A small text-conditioned image diffusion model, trained from scratch: 5.5 epochs.
Rows from block 5 of the denoiser of a small text-conditioned image diffusion model, named by matrix and row number. Rows with one number within an expert belong to one neuron, the router's apart. Each number is 128 + 32 x the weight over its row's rms, rounded and kept within 0 to 255. All counts start at 0.
Before each expert's rows are labels from the 100 images, of 14976 (inputs lightly noised), where the router gives the expert most weight on average: "strongest on" is what is common among them. Only what is clearly more common there than usual is listed. The data: regions of photos with short descriptions (Visual Genome).
# router: router (model.blocks.5.mlp.router.weight, 16x160, trained with AdamW), inputs 80-159
# up: expert up (model.blocks.5.mlp.up, 16x160x160), inputs 80-159
# down: expert down (model.blocks.5.mlp.down, 16x160x160, transposed), outputs 80-159

# expert 13
strongest on: text has "red"
router.13 [156  76  90 143 119 107  86 137 111 197 181 201 123  65 108 128 115 137 106 140  79 133  90 112 132 104 162 115  89 156 103 127 137  79  79  96  80 126  65  91 128 134 177 161 145 126 158 116 121 158 162 165 110 158 106 168 148 104 204 141  63 123 102 140 133  99 136 123 161  41  90 131 123 126  96 144 126 129  98 125]
up.26 [129 158 146  98 147 123 157 160 139  88 144 151 102 180 120 141 132 120  77 104 177 153 128  81 151 153  65 108 111  75 166 100 151 119 128 183 160  59  60 140  96  73  99 110 113 142 132 117 121 137 129 132 113 158  73 112 130  69 131  71 158 101 127 124  65  92 122 174  92 101 208 159  86  57 136  99 185 148 138 106]
down.26 [135  81 149 154 169 156 106  67 172 122 140 157 156 110 192  99 148 128 172 120  98 148  99  96 109 161  57 114 150  89 152 150 137 109 138 149 125 161  66 132 108 193  98 127 111 132 103 138 136 104 123 127 122 118 187  87 102 184 143 107 141 136 124 121 210 167 102 191 170 103  71 157 156  30 117  94 145 111 165 148]
up.27 [147 106 167 109  79 107 142  66 134 102 121 125 121 202 118  77  85 141 167 144 114 110 175 193 141  93 119  77 140 141  96 114 157 120 129 146 151 154 166 155  68 197 146  77 182 111 106 116  98  81 119  81 171 154 138 121  68 106 185  95 106 128 146  67 124 166 127  97 112 162 100 135  69 126 170 121  58 104 158 167]
down.27 [127 121 163 120  79 120 136 178 123 156 122  88 123  51 146 174 174 101  73  87 136 117  69 183 172 124 148 107 163 164 113 139  68  93 129 127 156  94 159 125 130  35 152 140 186 109  98 112 120 141 104 141 107  72  75 133 160 152  70 117  65 105 132 106 111 120 119 105 141 155 160 161 144 103 152 117  47 140 139  90]
up.28 [130 114 112 105 128 168 128 117 136 187 136 143  88 148  86 104 117  95 164 121 152  96 103 114 160 119 155 130 125  82 105 166 150 141 163 140 111  79 120 147 146 187 101  63 138  61 118  58 158 107 119 152 116 110 124 146  84 158 153 108 141  99  86  69  89 153  98 110  35 158 173 119 142 108 106 116  97 137 156 180]
down.28 [147 142 128 153 152 206 103 117 112  47 102  93 132 133 179 103 144 176 126 119  99 131 144  95  81  88 138 123 118  97 106  94 154 118 138 108 135 180 108 129 146  89 142  53 172 158 157  64 105 159  74  87 118 162 156 122 175 105  90 120 164 141 100  99 158 155 113  99 254 148 105  81 126 140 133 124 119 137 190  77]
up.29 [132 168  88 104 170 109 144  85 173 117 144 152 149 106  89  85 155  75 116 104 113 102  85 141  96 173  86 120 109 105 123 113 157 119 119 156 172 139 113 110 173 139 165 117 119 178  92 112 132 144 115 119  92  97 146 183 147  66 112  98 114 126 213 129 118  95 121 161 134 185 137 106 158  96 140 131  64 144  79 102]
down.29 [ 72  77 124 115 169 145 112 135 194 130 115 132 101 119 160 140 124 146 164 179 154  94 171 129 117 153  81 117  92 151 126 163 104 109 129 163  83 137 100 129 129  78 205 126 123  57 164 113 142 101 106 133 154  90 127 197  95 167 131  85 108  86 232 137 101 112 139 158  86 200 115 109  98  99 130 136  85 122 100 155]
up.30 [141 125 132 100 168  98 164 192 113  62 165  79 152 121 144  74  90  87 107 143  73 106 129 128  90 121 186 130 171 111 110 148 166 116 116 220 115 106 196 171 104 114 176  97 143 105  65 110 140  79 121  53 112 168 108 169  93 118 137  98 100 139 124  67 163 165 127 150 119 119 145 132 173 166 157 100  58  91  89 156]
down.30 [ 75  90 152 122 179 158  88  69 106 181 148 112 105 143 108 185 159 154 162  92 208 106 108  97 165  78 179 149 146 150 111 138 100  99  97 213 130 164 172 151 151 122 165 116 127 163 144 124 150 171 144 125 153 127 148 189 179 124 123 119  88  94 142  84  94 103 172 117 154 115 130 134  54 165  93 109  81 150  94 126]
up.31 [ 84  95 146 112 123 156 136 132  99 136 192  86 130 153 123 115 129 174  93 104 131  44 111 110  88 196 145  65 175 129 128 149 137 135  69 169 173 122 169 138 136 103 144  97 151 129  90 117 111 135 184 117 177 132 135 126 216 162 145 147  91 127 133 126 139 122  88 112  84 148  90 188 154 173 135 100 129  99 157 112]
down.31 [180 142 159 164 126 202 129 110  94 118 181 138 117 105 153 126 181  80 153 153 153  24 132 131 140 183 173  65 173 109 142 101 116 133  52 170  95 140 160 146 134 133 136  72 124 142 145 139 140 125  88 121  61 146  82 111  67  85  99 132  90 122 150 117 110 148  84 122 152 176 158 177  90 172  74  97 174 142 158 162]
up.32 [ 75 118  81 121 139 136 143 142  97 146 130 121 161  81 127  99 133 153 126  49 112 122 107 120  85  93 149 108 119 112 101  99 144 122 112 151  91 158 116 151 145 115 168 145 168 120 105  96 139 139 176  57 127 153 127 127 128 122 118 153 121 138 111 137 106 126 131 119 151  88 114 255 124 113 163 138 125 132 129 115]
down.32 [201 146 134 139 158 156 118 137 121 130  98 163 102 131 134 150 131 121 107 204 151 121 133 126 161  87 123 167 104  77 143 177 111 143 135 132 137 110 115 159  85 141 151 161 153 118 147 109 133 153 109  52 107  93 148 148 139 135 157 174 133 104 130 108 120 143 149 115 136 155 142 255 126 132 128 119 132 151 148 112]
up.33 [197 154  73 126  89 107 145 153 107 135 135 109 164 105  65 114 166  89 169 105 171 136  54  91  83 155 165  76 149  91 123 167  65 152 147 166 134 200  94 170 128  85 152 194 136 156  94  99 120 132 176  94 103 129 147 119 138 162 117 141 150 120 126 143 104 138  98 114 174 128 114  52 132 132 157 174 116 154 175 169]
down.33 [ 26 144  78  74 122 110  95 160  89 131 121  75 114 140 159 126  94 146  95  85  86 145 208  92 176 137 136 142 128  77 123 126 132 130 131 174 152  92  88 123 206 153 173 182 155 119 101  95 126 130 111 133 107  85 109 138 113 121 116 182 151 156 140 145 106 151 166 122  81 107 126  73 130 150 120 176 121 107 161 112]
up.34 [137 132 119 119 155  56  81 124 138 122  84 104 164 113 111 159  15 166 149 137 123 113 137 176 124 170 134 142 121 110 133 191 187  79 121 170 131 116  83 156 125 156 146 107 102  95 123 153 154 136 130 153 175  89  91  84  78 107  95  56 106 120 151  85  74 118  98 116 103 169 167 139  88 113 104  99 110 148 145 108]
down.34 [114 148 139 147 160  80 133 149  98 120 112 108 108 153 159 145 155 129  89  98 114 148 157 154 171 172 130 151 120 102 140  54 116  66 114 165  99 143 101 173  77  89 165  89 129 120  87 135 148 128  98 132  71 165 170 162 132 141 127  68 101 132 119  94 183 111 137  96 136  80 101  71 171 144 154 113  88  89 175 153]
up.35 [169 176 159 103 167  96 129 141 123  57 107  46 116 173 142 107 115 139 108 167 126 155 226  82  83 141 109  73 154 106  65 161 173 129 148 179 121 129 172 144  61 130 169  52 168  88  90 103 112 141 104  82 122 163 127 131  61 117 145 112 102 135 140 112 113  97 155 130 154  91 156 152 140 164 170 100  84 111 124 125]
down.35 [ 89  92 167 112 158  94 135 147 136 192 119 180 118  86 100 148 131 117 125  92 131 147  82  70 219 135 111  75 143 112 116  68 156 114 178 163  98 124 168 104 160 134 164  53 218 138 135  75 123 104 149 109 150 129 122 153 171 140 111 141  90 111 130 127 149 177 157 108 108  76  94 114 103 123 156 109  59 141 113 160]
up.36 [143  62  91 120 145 147  71 130 160 123 139  62 130 102 112 126 164  66 160  81 109  90 156 157 116 196  85 167 158 112 120 159 129 143 110 133 143 135 147  92  90 118 174  86  99  67  95 131 123 117  96 170 160 140  87 112 198 120  76 111 144 148 163 118 123  82 173  92 188 132 209  82 183 122  92 112 140 134 118 162]
down.36 [ 83 201  90 140 103 163 177 126 171 118 170 141 117  97 136 131 137 160 118 186 124  78 123 169 146 181 110 135 141 137 128  92 108 164 100 125 135 137 130 108 150 108 174  92  92 204 174 121 117 129 134 164  74 138 149 143  70 117 137  89 152 119 162 106 114 162 172  99  57 152  54  87  88 109  68 165 146 102 100  55]
up.37 [116 106 122 104  95 105 120 165 153 102 134 138  97 155  78  87 107 148 103 119 145  52 174 165 104 187  78 140 138 117 129 108 127  98  98 137 157 144 116 111 155 114 105 140 174 171  99  93 145  75 173 115 177 146 101 112 178 143 120 133 105 164  85 123 132 130  59 190 137 112 150 115  72 124 142 102 140  81 118 202]
down.37 [ 84 127 132  58 113 148 133  86 172 129 126 102 144 165 157 153 146 106 153 100 131  34  48 161 104 164  89 136 134  95 114 168 122 119  81 121  92 103  94  87 115 129 101 169 156 117 127 117 142 167 159 165  85 120 122 107 108 127 159 177  96 111  98 140 152 129 117 194 123 138 131 109 166 115 105  81 164 167 138  90]
up.38 [118 100 118 105 147 118 103 186 146 109 135 141 152 162  72 112 137 147 110 156 149 137 184  86 153 131  62 166  61 104  39 109 131 125  74 143 148 179 121 152  98 148  79 113 134 165 112  98 130 104 131 155 120 106 102 169 144 111 141 108 133 130  84  83 165 105  76 133 130 111 152 159  86  93 127  98 142  77  88 140]
down.38 [130 128 122 143 185 140 145  73 173 135 161 106 121 109 228 119 149  98 132  85 134 138  64  90 112 130  69 168  52 130  54 151 101 122  83 127 130  55 118  98 108 114  78 131 120  59 144 110 113 135 115 151 127  81 141 163 113 138 133 123 138 103  92  82 100 154  67 145 148 132 114 152 167  97 102  84 154 151  86 121]

# expert 6
strongest on: text has "sign"
router.6 [171  49 139 141 104 122 129 144 143 189 154 110 106 103 160 116 145 126 125 117  73 116  80 102 178  96 160 101  73 142 124 150 106  81  56 129  89 127  59 117 165 144 191 154 121 141 149 143 167 180 118 155  96 180 135 174 153 105 191 177  67  70 132 118 148 182 142 132 178 100 113  82 158 197 128 120 132 117 167 148]
up.26 [ 66 148 161  83 154 112 145 112 100 104 117 123 134 117 133 103 147 177 154  69 217  94 139 120 117 118 133 110 130  72 160 122 189 209 199 133 176 131 120 143 143 135 119 111 125 116  97 101 134 102 132 158 109  93 162  48 126 110 138 144 145 129 132 156 163 149 150 164  72 140 133 137  89 125 127 164  86 167 107 111]
down.26 [ 85 113  41  85  91 125 137 159 134 140 139 133 119 203 107 174 131 185 126  35 129 140 154 139 154 171  90 138 128 114 113 103 113 114 105 121 143 186 203 149  72  69 121  71 129 167 158  99 116 170 128 147 156 131 123 128 181 121 148 183 128  84 125 153  81 125 115 120  84 116 184  89 125 140  91 174 167 168 152 141]
up.27 [ 77 142 121 117 133 153 160 108  92  80  90 100 203  92 127 145 137  64 167 164 169 105 156 110 185 113 126 117 115 123  92 106 133 117 138  84 146 109 127  93 134 135 134  80  50 143 130 148  30 108 122  96  96 149 139 155 156  87  92 142 101 110 140 113  61 199 151 140 144 146 199  91 151 174 145 145 135 120 117 168]
down.27 [170 146 134 140 141 138 142 214 111 140 113 110  58 105 146 112 102 201  97 138 123 116 103 146 117 120 118 143 115 118 123 139  74 135 153  60 102 154 111 126 151 154 136 121  74 100 135 154  26 146 145 152 155 128 142 185 101 153 140 189 105 102 116 111 183 120 135 122 147 141  66  60 116 222 142 133  84 120 100 117]
up.28 [130 201 148  86 147  57 124 130  88 125 145 146  86 163 126 122 168 146 157 103 108 132 118 142 121  98 146 139 148 157 172  65 153 148 104 169 148  98 129 122 110  73 192 117  93 104  53 117 117  63  83 110 111 132 107 101 148 158 155 126 195 145 124 124 141 155  81 140  19 170 102 146 144 120 191 134 115  93 168  73]
down.28 [154  81  97  35 159 141 145 136 183  94 160 108 113 132 113 103  90 132 130 208 162 133 130 142 138 162 113 104  79 147 148 116 119 180  77 117 148 149  96 156 107 114 169 125 151 121 108 180 134 195 166 126 201 148 150 125 113  95 105 142  88 158 101 116  90  93 131 129 180  94 122 136 100 127 141  93 111 119 134 143]
up.29 [111  89  63 107 109 102 155 143 166 107 159 111 112  84 109 169 219 111 136  80 223 119 124 149  55 124 153 139 131 111 141  97 136 130 143 152 100 191  39 123 131 153 154 115 124 155 106 144 114 106 155 140 149 131  92 110 119 118 109 120 126 166  91 149  79  91  75 159 106 131 142 126 147 154 162 133  78 103  88 185]
down.29 [ 99 152  69 120 116 110  74 105 109 156 112 134 158 179 147 105  99 135 144 202 106  92 108 135 166 112 114 156 133  83 152 157 130 188 104 159 166 104  43 145 152  97 184 122 130 138 109 151 118 164 142 161  86 144 166  92 155  91 120 100 176 124  82 141 160 126  77 147  85 144 119 121  98 154 153 139 140 124 113  79]
up.30 [175 108  76 129 184  63 144 134  86 165 184 127 154  57  73 122 123 105 181 103 150 125  30 120 110 138 148  73 140 153 138 157 124 121 155 137 149 180 116 141  95  72 168 147 141 107  95  77 138 164 204  87 111 191 107 129 179 138  72 114 157 132 115 108 134 128 122 166 156  79 117 110 100 123 153 157 146 138 124 135]
down.30 [ 46 137 116 103 186  95 154 117 127  60 144 111 133 152 134 123 102 142 101 125 139 140 215  95 101 119 108  98 104 145 127 118 133  82 119 145 165 125 110 132 170 152 166 182 122 136 119  92 123  84  74  96 143  95 115 154  70  92 141 105 150 146 156 130  82 187 193 146  97  94 127 143 125 143  90 159 134 101 143 161]
up.31 [139 138 139 128 162  62 124  99  64 119 145  99 146 136  93 135  35 164 111 113 128 149 148 177 114 171 114  94 226 148 105  90 192 133  89 166 154 112 163 129  66 122 157  82 153  83  98 107 107 139 136 112 125 179 115 103  81 106 155  70  53 162 154  68  66 106 116 113 110  73 108 127 154 169 116  93 133 135  94 133]
down.31 [127 110 189  54 140 106  89 196  97 128 192 146 100 151 141 132 149 115 161 124  84 138 141 157 180 172 128 121 185 176 111 158 107  92  93 165 130 132 189 134  75 105 121  95 165 139 136 165 104 116  95 144 128 159 109 126 164 145 127  99  53 147 151  91 152 166 127  93 125  84 150 109 124 175 105 107  96 108 116  94]
up.32 [115 191 148 116  97 132 181 132  50  72 124 133 142 133 151  99 135  70 152 125 159 121 171 163 145 123 102 101  89 119  95 126 202  99  76 118 151 144 108 118 104 110 109 146  50 129 111 113  84  55 119 113 124 131  84 134 127 133  87 132 217 143  85 108  72 187  99 119 144 133 146 110  94 163 114 125  65  99 126 153]
down.32 [180 100 163 145 115 119  98 177  97 133 124 149 104 102 121 187 109 186  95 141  92  85 102 141 104 116  93 130  94 100 145 116  88 107  75 133 109 132 120 132 142 172 128 171  43 131 158 136 100 135  69 163 151 137 142 154 126 134 117 128 169 123  69 121 191  92  99 133 133 139 124  95 140 193 145 102  66 173  76 125]
up.33 [111 126 150  91 156 114 144 159 142 105 120 166 128 160  74 142 178 128 109  97  90  92  96 150 108 171 110 142 167 109 109 176 139 145 197  67  95 135 131 120 149 103 160 143 146 108 118 130 100 153 171 116 101 152 126  79 124 176 157  64 128 137 127 148 135  95  99 104  69 186 119 167 145 144  99 152  97 170 197  99]
down.33 [ 91 107 129  76 153 116 132 120 125 141 140 156 157 126 104 147 116 180 168 172 122  96 162 191 171 129  76 144 135 148  81 113 125 158 153  63  93 102 105 104 115  98 133 180 169  94  72 111 122  90 151 109 144 141 119  80 103 146 126  89 137 127 115 166 131  97  99  99 140  89  82 110  89  88  85 118  95 106 127 139]
up.34 [118 155 169  94  97  60 118 116 128  73 108 110 130 113  52 104 117 129 153  58 115 108 141 194 111 140 139 112 127 147  89 130 195  86  87 158  71  84 154 179 149 157 107 114 163 131 116 128  93 119 237 136 184 144 130 112 102 146  89  87  94 128 197 130  47 155 109 113 149 127 143 102 109 122 136  91 134 149 127  74]
down.34 [108 166 175 130 139 114 176 102 123 108 119 140 115 142 149  74 125 112 112 131 182 108 159 161 189 158  95 113  79 114 132 145 123 137  71 158 142 133 195 172  96  84 147 153 127 120  82 177 137 186  94 133 130 131 124 122 118 106 135  64 161 195 119 112 153  74 104 147 115 110  93 116 130 146  89 152 130 139 151 116]
up.35 [ 82 168 113  77 163 166 152  78  69 128 131 131 109  74  92 135 121  92 186 124 126 113 176  54  60 161 154  70 131 129 133 136 153 137 110  96 140  93 115 122 130  52 198 100 115 138  81 123 137 128 119 119  92 123 161 142 166 175 132  97 125 103 178 166 168  80  87 142 144 191 113 153  98 117 125 143 116 177  79 113]
down.35 [137  75  85 121 187 119 153 150 152  98 135 105 127 121 143  92 118  83 105 111 104 153 180 114 153 135  93 132 163 173 113 102 184 128 132 162 155  87 144 125  99 108 108 113 141 184  64 147 157 106 106  95 174 157 118 157 112 164 106 153 115 123 187 118 119 115 151 158  82 132 151 133 103 104 129 117 162 122  67  69]
up.36 [127 143 113  78 182 141 126 128 112  80 133  68 127  99 147 117 161 119 180 140  58  97 166 174  90 137 189 136 137  93 115 135 142  95 133 138 121 121 120 145 126 103 123  94 141  73  69  78 176 109 160  89 180 113 166  95 117 128 112 138 170 126 163 125 129 161 104 147  88 144 169 165 107 122 183 137 124 121 121 168]
down.36 [147 104 171  42 113 154  93 165 156 174 135 111 107 106 119  98 110 165 136 159 168 102  79 145 126 125 138 144 166 126 160 126 204 188 147 130 107 140  97  97 202  96 104 118 137  90 108 132 165 149 125 181 137 150 125 118 124 131 125  92 151 136  95 140 118 122 131 125 110 125 145 164 135 123 153  83 135 141 155 152]
up.37 [130  63 125 119 135 120 113 110 179 109 124 107 130 133 125 125 142  70 145 106 166 167 155 139 118 106 115 138 140 123  56  98 174 144 142 134 174 100 154 189 159  87  93 197 133 110 137 133 127  89 125 163  72 117 122 137 105 101  84  78  87  60  81 122 142 113 155 141 132 140 175  90  95  95 176 104 100  99 170  87]
down.37 [ 99 169 172  67 122 107 124 140 199 144  93 117 144 104  89 108 151 165  93 121 130 163  92 164  94 114 158 141 132 156  68 127 159 160 157 114 113 212 164 180 123 142  68 169 153 150 121 176 100 182 158 195 163 165 121 143 154 125 162  94 116 126  93 136 121  93 172 147  93 130  80  89 147 107 125 122 123 161 158 196]
up.38 [ 97 150  64  98  81  96  76 148 113 154 110 196 120 101 126 155  79 126 121 133 136 145 178 107 114  88 105 129 187 144 117 132 188 135 136 137 130 117 135 115 136 171  93  79 145 145 100  50  84  65  80  94 141 151 128 104 116 108  77 167 204 119 132 109 123 121  76 190 152 115 174 161  98  95 103 117 146 123 203 157]
down.38 [204 117  65  90  92 141 158 129 125  60 111  99 123 130 139 107 137 102 132 119 134 122 126 133 174  92  76 126 187 132 171  81 120 114 121 132 131 176 185 103 118  93 116  64 182 104 178  62 141 183  88  94 146 139 106 100 141 140 140 116 161 126 166 154  91 137  71 167 116 120  91 143 152 133 156 132 156 122 168 106]

# expert 0
strongest on: text has "white"
router.0 [151 163 154 123 121 111 154 112 133  82 107 168 186 136 173 163 109 152 145 108  73 139  69 118 120 111  75 154 140 122 150 130  68 146 169 115 129 167 126  84 110 150  80 103 116 171 107 100  90 134 133  81 159  91  22 169 153 124 141 129 153 129 119 156 134 137 105 112 126 153 135 101 133  65 117 149  97  52  96 165]
up.26 [120 150 100 116 122 105 109  83  83  48 153 155 110 133 126 152 139 133 101 157 149 130  63 123  32 142  84 121 142  97 104 107 108 149  99  92  87 138 138  91  91 134  69 145 111 178 101 109 157 162 132 138  90 104  67 121 164 199 117 119 101 107 114 115 126 122 145 147  91 103 179 138 160 140 202  99 104  75 108 149]
down.26 [106 100 114 115 171 172 170  97  44 155  98 166 117  86 148  89  95 113 179 120  84 163  71 182 109 113 108 166 130 119 104 151 176 138 150  94 107  84 157  63 124 103 140  85  89  79 168 151  80  72 130 129 103 172 176 135 110  54 105 101 119 158 141 104 118 130 148 151  99 175 108  90 117 170 144 111 116 140 143 166]
up.27 [130 111 110 119  74 155  88 166  84  78 112  99 116 117  96 147 136 152 114 166  57 107 160 125 168 121 157 142 159 134 135 146 122 168 122 128 125 157 197 139 134 129 136 126 157 135  99 112 118 130  84 139 114 141  65 129 146 159  83  97 103 168 141 143 100 149 115 142 132 159 204 129 146 212 100  35 146 192 100  90]
down.27 [142 146 127 172  73 144 150  64  89 152 127 140  71 165 180  72 116 118 134 140 150 117  82  83  95 158 130 137 158 105 106 131 116 160 138 177 162 119 191  93 175 135 141 148 144  72 126 108 119 108 173 104 128 114 196 133 116  60 120  79 100 119  96 194 107 156  95 133  79 126  56 123 131 153 110 117 130 110 100 117]
up.28 [139 136 133 117  90 163  62 163 136  59 200  91 141 131 145 146  99  78 157 136  83 138 116 167  94 147 105  99 188 100 120  99 151 192 119 164 120 117 167 168 180 193  77  94 158 206  99  97 142  85  95 105 119 162  92 129  78 106 148 129 141 126 107 155 130 147  85 135  95 167 165 141  89 173  98 166 137 203 156  72]
down.28 [135  90 150 136 125 147 154  79 167 197 168 128  79 172 117 112 176 149 113 133 141 149 137 191 135 180 114 134 164  96  89 156 136 164 125 141 113 159 152 144 160  72  81 124 137  86 153  90  97 146 163 110 106 178 175 126 161 127 119 134 105 110 127 171 141  93  42  82 166 143  92 158 195 155 128 156 130  70 169 122]
up.29 [138 140 126 116 148 111 104 128  79 144 110 123 139 141 164 123 114 110 139 103  86  85 202 139  93 101 187 126 176  98 109 123 136 157 131 103 131  70 131 169 120  90 174  73  93 140  67  75 198 114 120 159 182 170  70  92  81 107 168 121  84 101 118 130 159 145 134 132 151 141 112 158 127  84 177 113 100 111 139  87]
down.29 [117 111 136 133  83 178 142 139 124 106  73 112 112 105  79 132 116  91 144 167 164 120 169 142  96 137  99 164 153 114 164 115  80 121 149  99 146 115 161 112 179 129 146 113 138 179 124 121 118 110 164 110 129 106 170 132 149 111 108 107  82 147  94 117 118 133  70  70 107 156 155  92 115  72  88 107  80 152 128 113]
up.30 [ 82 151 179 108 102 100 164 104  99 121 120  85 157  47  98 134 153  97 150 141 173  97 148 106 188 100 149 144 143 166  68 161  99 134  94 121 149  80 149 127 151 210 148  96  46 167 146 153  52 119 110  77 119 177 145 149 112 118 107 160 149  64  83  51 138 138 176 113 155  81 140 137 137 139 153 127 147  95 167 189]
down.30 [134 157 167 197  84 121 145 156 156 110 113 128 128 129 153 115  71 178 120 131  91 147  95 132  63 115 129 167 126 115 160 120 114 129 106 107 125 150 148 148 178 100 124 164  61 137 116 150   9 114 140 151 143  82 128 170 156 173 121 158 135  65 141  94 173 185 164  81 142 138 145 108 100 194 134 126 131 113 144 118]
up.31 [145 131 162 111  82 120 100  90 106 123 151 193  56 135 114 134 121 181 119 131 157 147 163 107 146 148  74 163  58 173  92 102 152 103 114 151 101 124 113 156 113 133 106 152  89 155 104 104 125 176 150 117 171 186 130 107 149 134 159  99  98 101 150 117 122 142 102  75 154 117 103 182 123  90 143 127 151  98 105  96]
down.31 [117 124 105  87 161 116 145  97 123  95 151 149 141 133 122  95  82  86  97 149 153  94  86 115  85 145  62 141  97 122 105 126 157 122 105 173 154 120 141 144 165 149 110 160 176  81 174  73  72  81 168 125  66 137  97  93 118 146 102 125 121 120 158 174 153  40 104 105 123 113 143 133 112 138 164 128 134 198  90 126]
up.32 [111 184 146 122  76  92 133 114 106 101  90 146 127 117 133  86 132 132 119  73 177 129 161  80 150 145 127 111 186  77 160 149 138 111 131 176  87 133 101 129 177 113 140 102 102 144 143  97 208 168 148 159  97  72 130 131 135 106 132 114 136  74 154  71 129 128 121  74 125 176 144 115  86 165 131  69  94  74 122 176]
down.32 [158 108 128 179 147  63 173 146 126 132 119  99 193 161 126 129 105 124 124 139 123 100 132 139 129 131 103 177 201  88 153 111 161 109 121 126 154  62 136 142 136 171 124 217  95 155 154  96 120 102 163 209 142 127 114 129  93 147 146 148 102 129 131 122 148 120 122 119 124  78 161  98 109 199 177 120 111 147  92 140]
up.33 [143 149 127 106  72  70 184 143 151 146 130 122 130  96 161 100 129 131 163 135  86 218  71  89 130 102  35  98 120 184 128 127 138 134 117 166  71 124 113 147 137  60 143 182 109 130 128  90 152  74 123 107 168 171 145 142 145 103  77 112 133 119 146 151 115 115 113 188 159 107 115 153  68 129 105 103 145  92 103 131]
down.33 [149 103 127 134  39  64  95 137 154  95 136 147 136 179 104 162 152 106 137 137 148 194 202 109 102 150  91 102 139 193 134  86 115 128 120 177 113 163 125 142 147 192 155 163 137 159  94 101 142 206 132 114  89 149  65 151 117 160 159 136 132 125 138 143  85 152  66 145  94 114 167 104 194 139  77  92 144 141  82 126]
up.34 [124  89 139 103 117 218 105 129 106 119 128 143 196  97 122 116 138 109 119 156 166 142 194 103 106 125  93  97 119 134 120 160 135 125 159 148  97 154  96 157 152 112 164  87  79 113 136  82 127  96 129 127 110 144 124  98  60 121 130  70  65  75 116 111  82 206 122 185 179 100 126 125 110 158 148 127  82 157  83 145]
down.34 [135 208 133 108  94 158 146  92 139 125 162  92 117 130 157 122 106 167 147 158 117 155  98 141 104 138 140 109 155 118 178 109 132 132 179 104 147  90 134 113 131 152 101 123 124 135 107  43 131 143 141 117 120 157 176 146 146 161 104 113  94 135  80 160 140 119 130 135 152 164 171 103 123 162 165  99  74 132  44 146]
up.35 [139 172 210 108 172 124  42 142 140  52 231  86 146 125 126 117 121 155 167 102 136  94 165 141 125 125  97 135 139 103 130 130 154 138 120 177 122  91  90 162 133 152 145 105  84 135  54 156 135 131 140 115  66 175  66 114  74  91 131 105  99 109 129  86 103 161  84 122 139 115  70 143 135 138 136  84 106 140 150 115]
down.35 [102 103 206  98 198 139 144  76 115 165 168  92 122 159 175 145  89  41  84 140  98  97 144 130 165 154 146 118 147 102 172  91 130 104  97 133 150 165 124 132 150 146 135  94  87 115 155 175  81 102 145 124 146 141 179 106 149 182 157 151 184 132 127 125 110  97  98 115  79 109 150 108 122 161 115 100 102  72 171 127]
up.36 [146 114 143 115 180  40 150 138 129 104 131  87 208 118 138 113 128 153 178 104  93 147 148 172 137 114 162  98 134 141  67 109 115 126  72 162 131 161 157 146 126 140 152  79 169  89  87 114 165  92 160  84 156 178 108  86 146 133 139 127 121 155 141  65 175 115 102 147 133 117 205 116  76 110 164 141  57  72 119 125]
down.36 [148 101 155 126 113  78 114 115 138 141 181 144 113 140  95 155 153 138  81  77 172 116 144  90 179 148 124 115 132 162 102 112 120 128  52 124 152 117 104 117 159  75 126 115 128 147 146 144 110 142  56 120 140 101 101 102 123 156 156 137  68 122 147  72 100 159 106 158 149 122  85 130 126  88 154 136  64 135 117  79]
up.37 [ 81  60 104 108  85 124  96 119 132 142 126 131 147 144 123  55 177 110 158  87 108 154 120 107 111  38 109 101  77 110  84 184 146 154 144 176 147  75 129 154 133 119 137 120 154  70  94  63 154  62 109 140 103 159 137 142 180 168 120 101 141  65 115 130  75 158 180 189  84 116  87 133  74 100 130 102 136 129  83 135]
down.37 [179 189 107 129  90 141 161 117  93  97 106  89 129 130 145 139  80 146 142 164 123 105 115 126 119  70 121 121  58 126  55  73 123 124 148 166  96 193 100 136 129 164 141 115 167 170 133  92 146 188 135 104 151 128 131 116  58  97 124 118 184 144 102 171 135  83 142 164 168 154 149 147 161  88 106 157 171  87  96  95]
up.38 [105  99 102 124 124 128 139 160 130  95 133 135  81 149 152 131 164 108 144  84 116 103  93 120 138 120 138 176  78  58 102 114 104 158 145 114 149 106 100 128  99 140 104 146  64 164  96 112 174  76 102 130 126 133 160 131 168 123  87 187 195 135  90 130 174 133 108 177 137 202 138 165 108  93 153 146 184 102 137  77]
down.38 [137 152 130 115 135 175 149  78 161  82 111 114  97 122 116 119  56 173 114 134 137 133 138  96  77 101  81 165  77  68 111 174 132 115 100 101 140  87  86 160 123 142 101 180  88 129 130 168 143 105  90 128 118 114 194 130  53 107 140 108 186 168 119 138  77 140  99 150 105 138  96 176 180  50 183 158 131 155 137 141]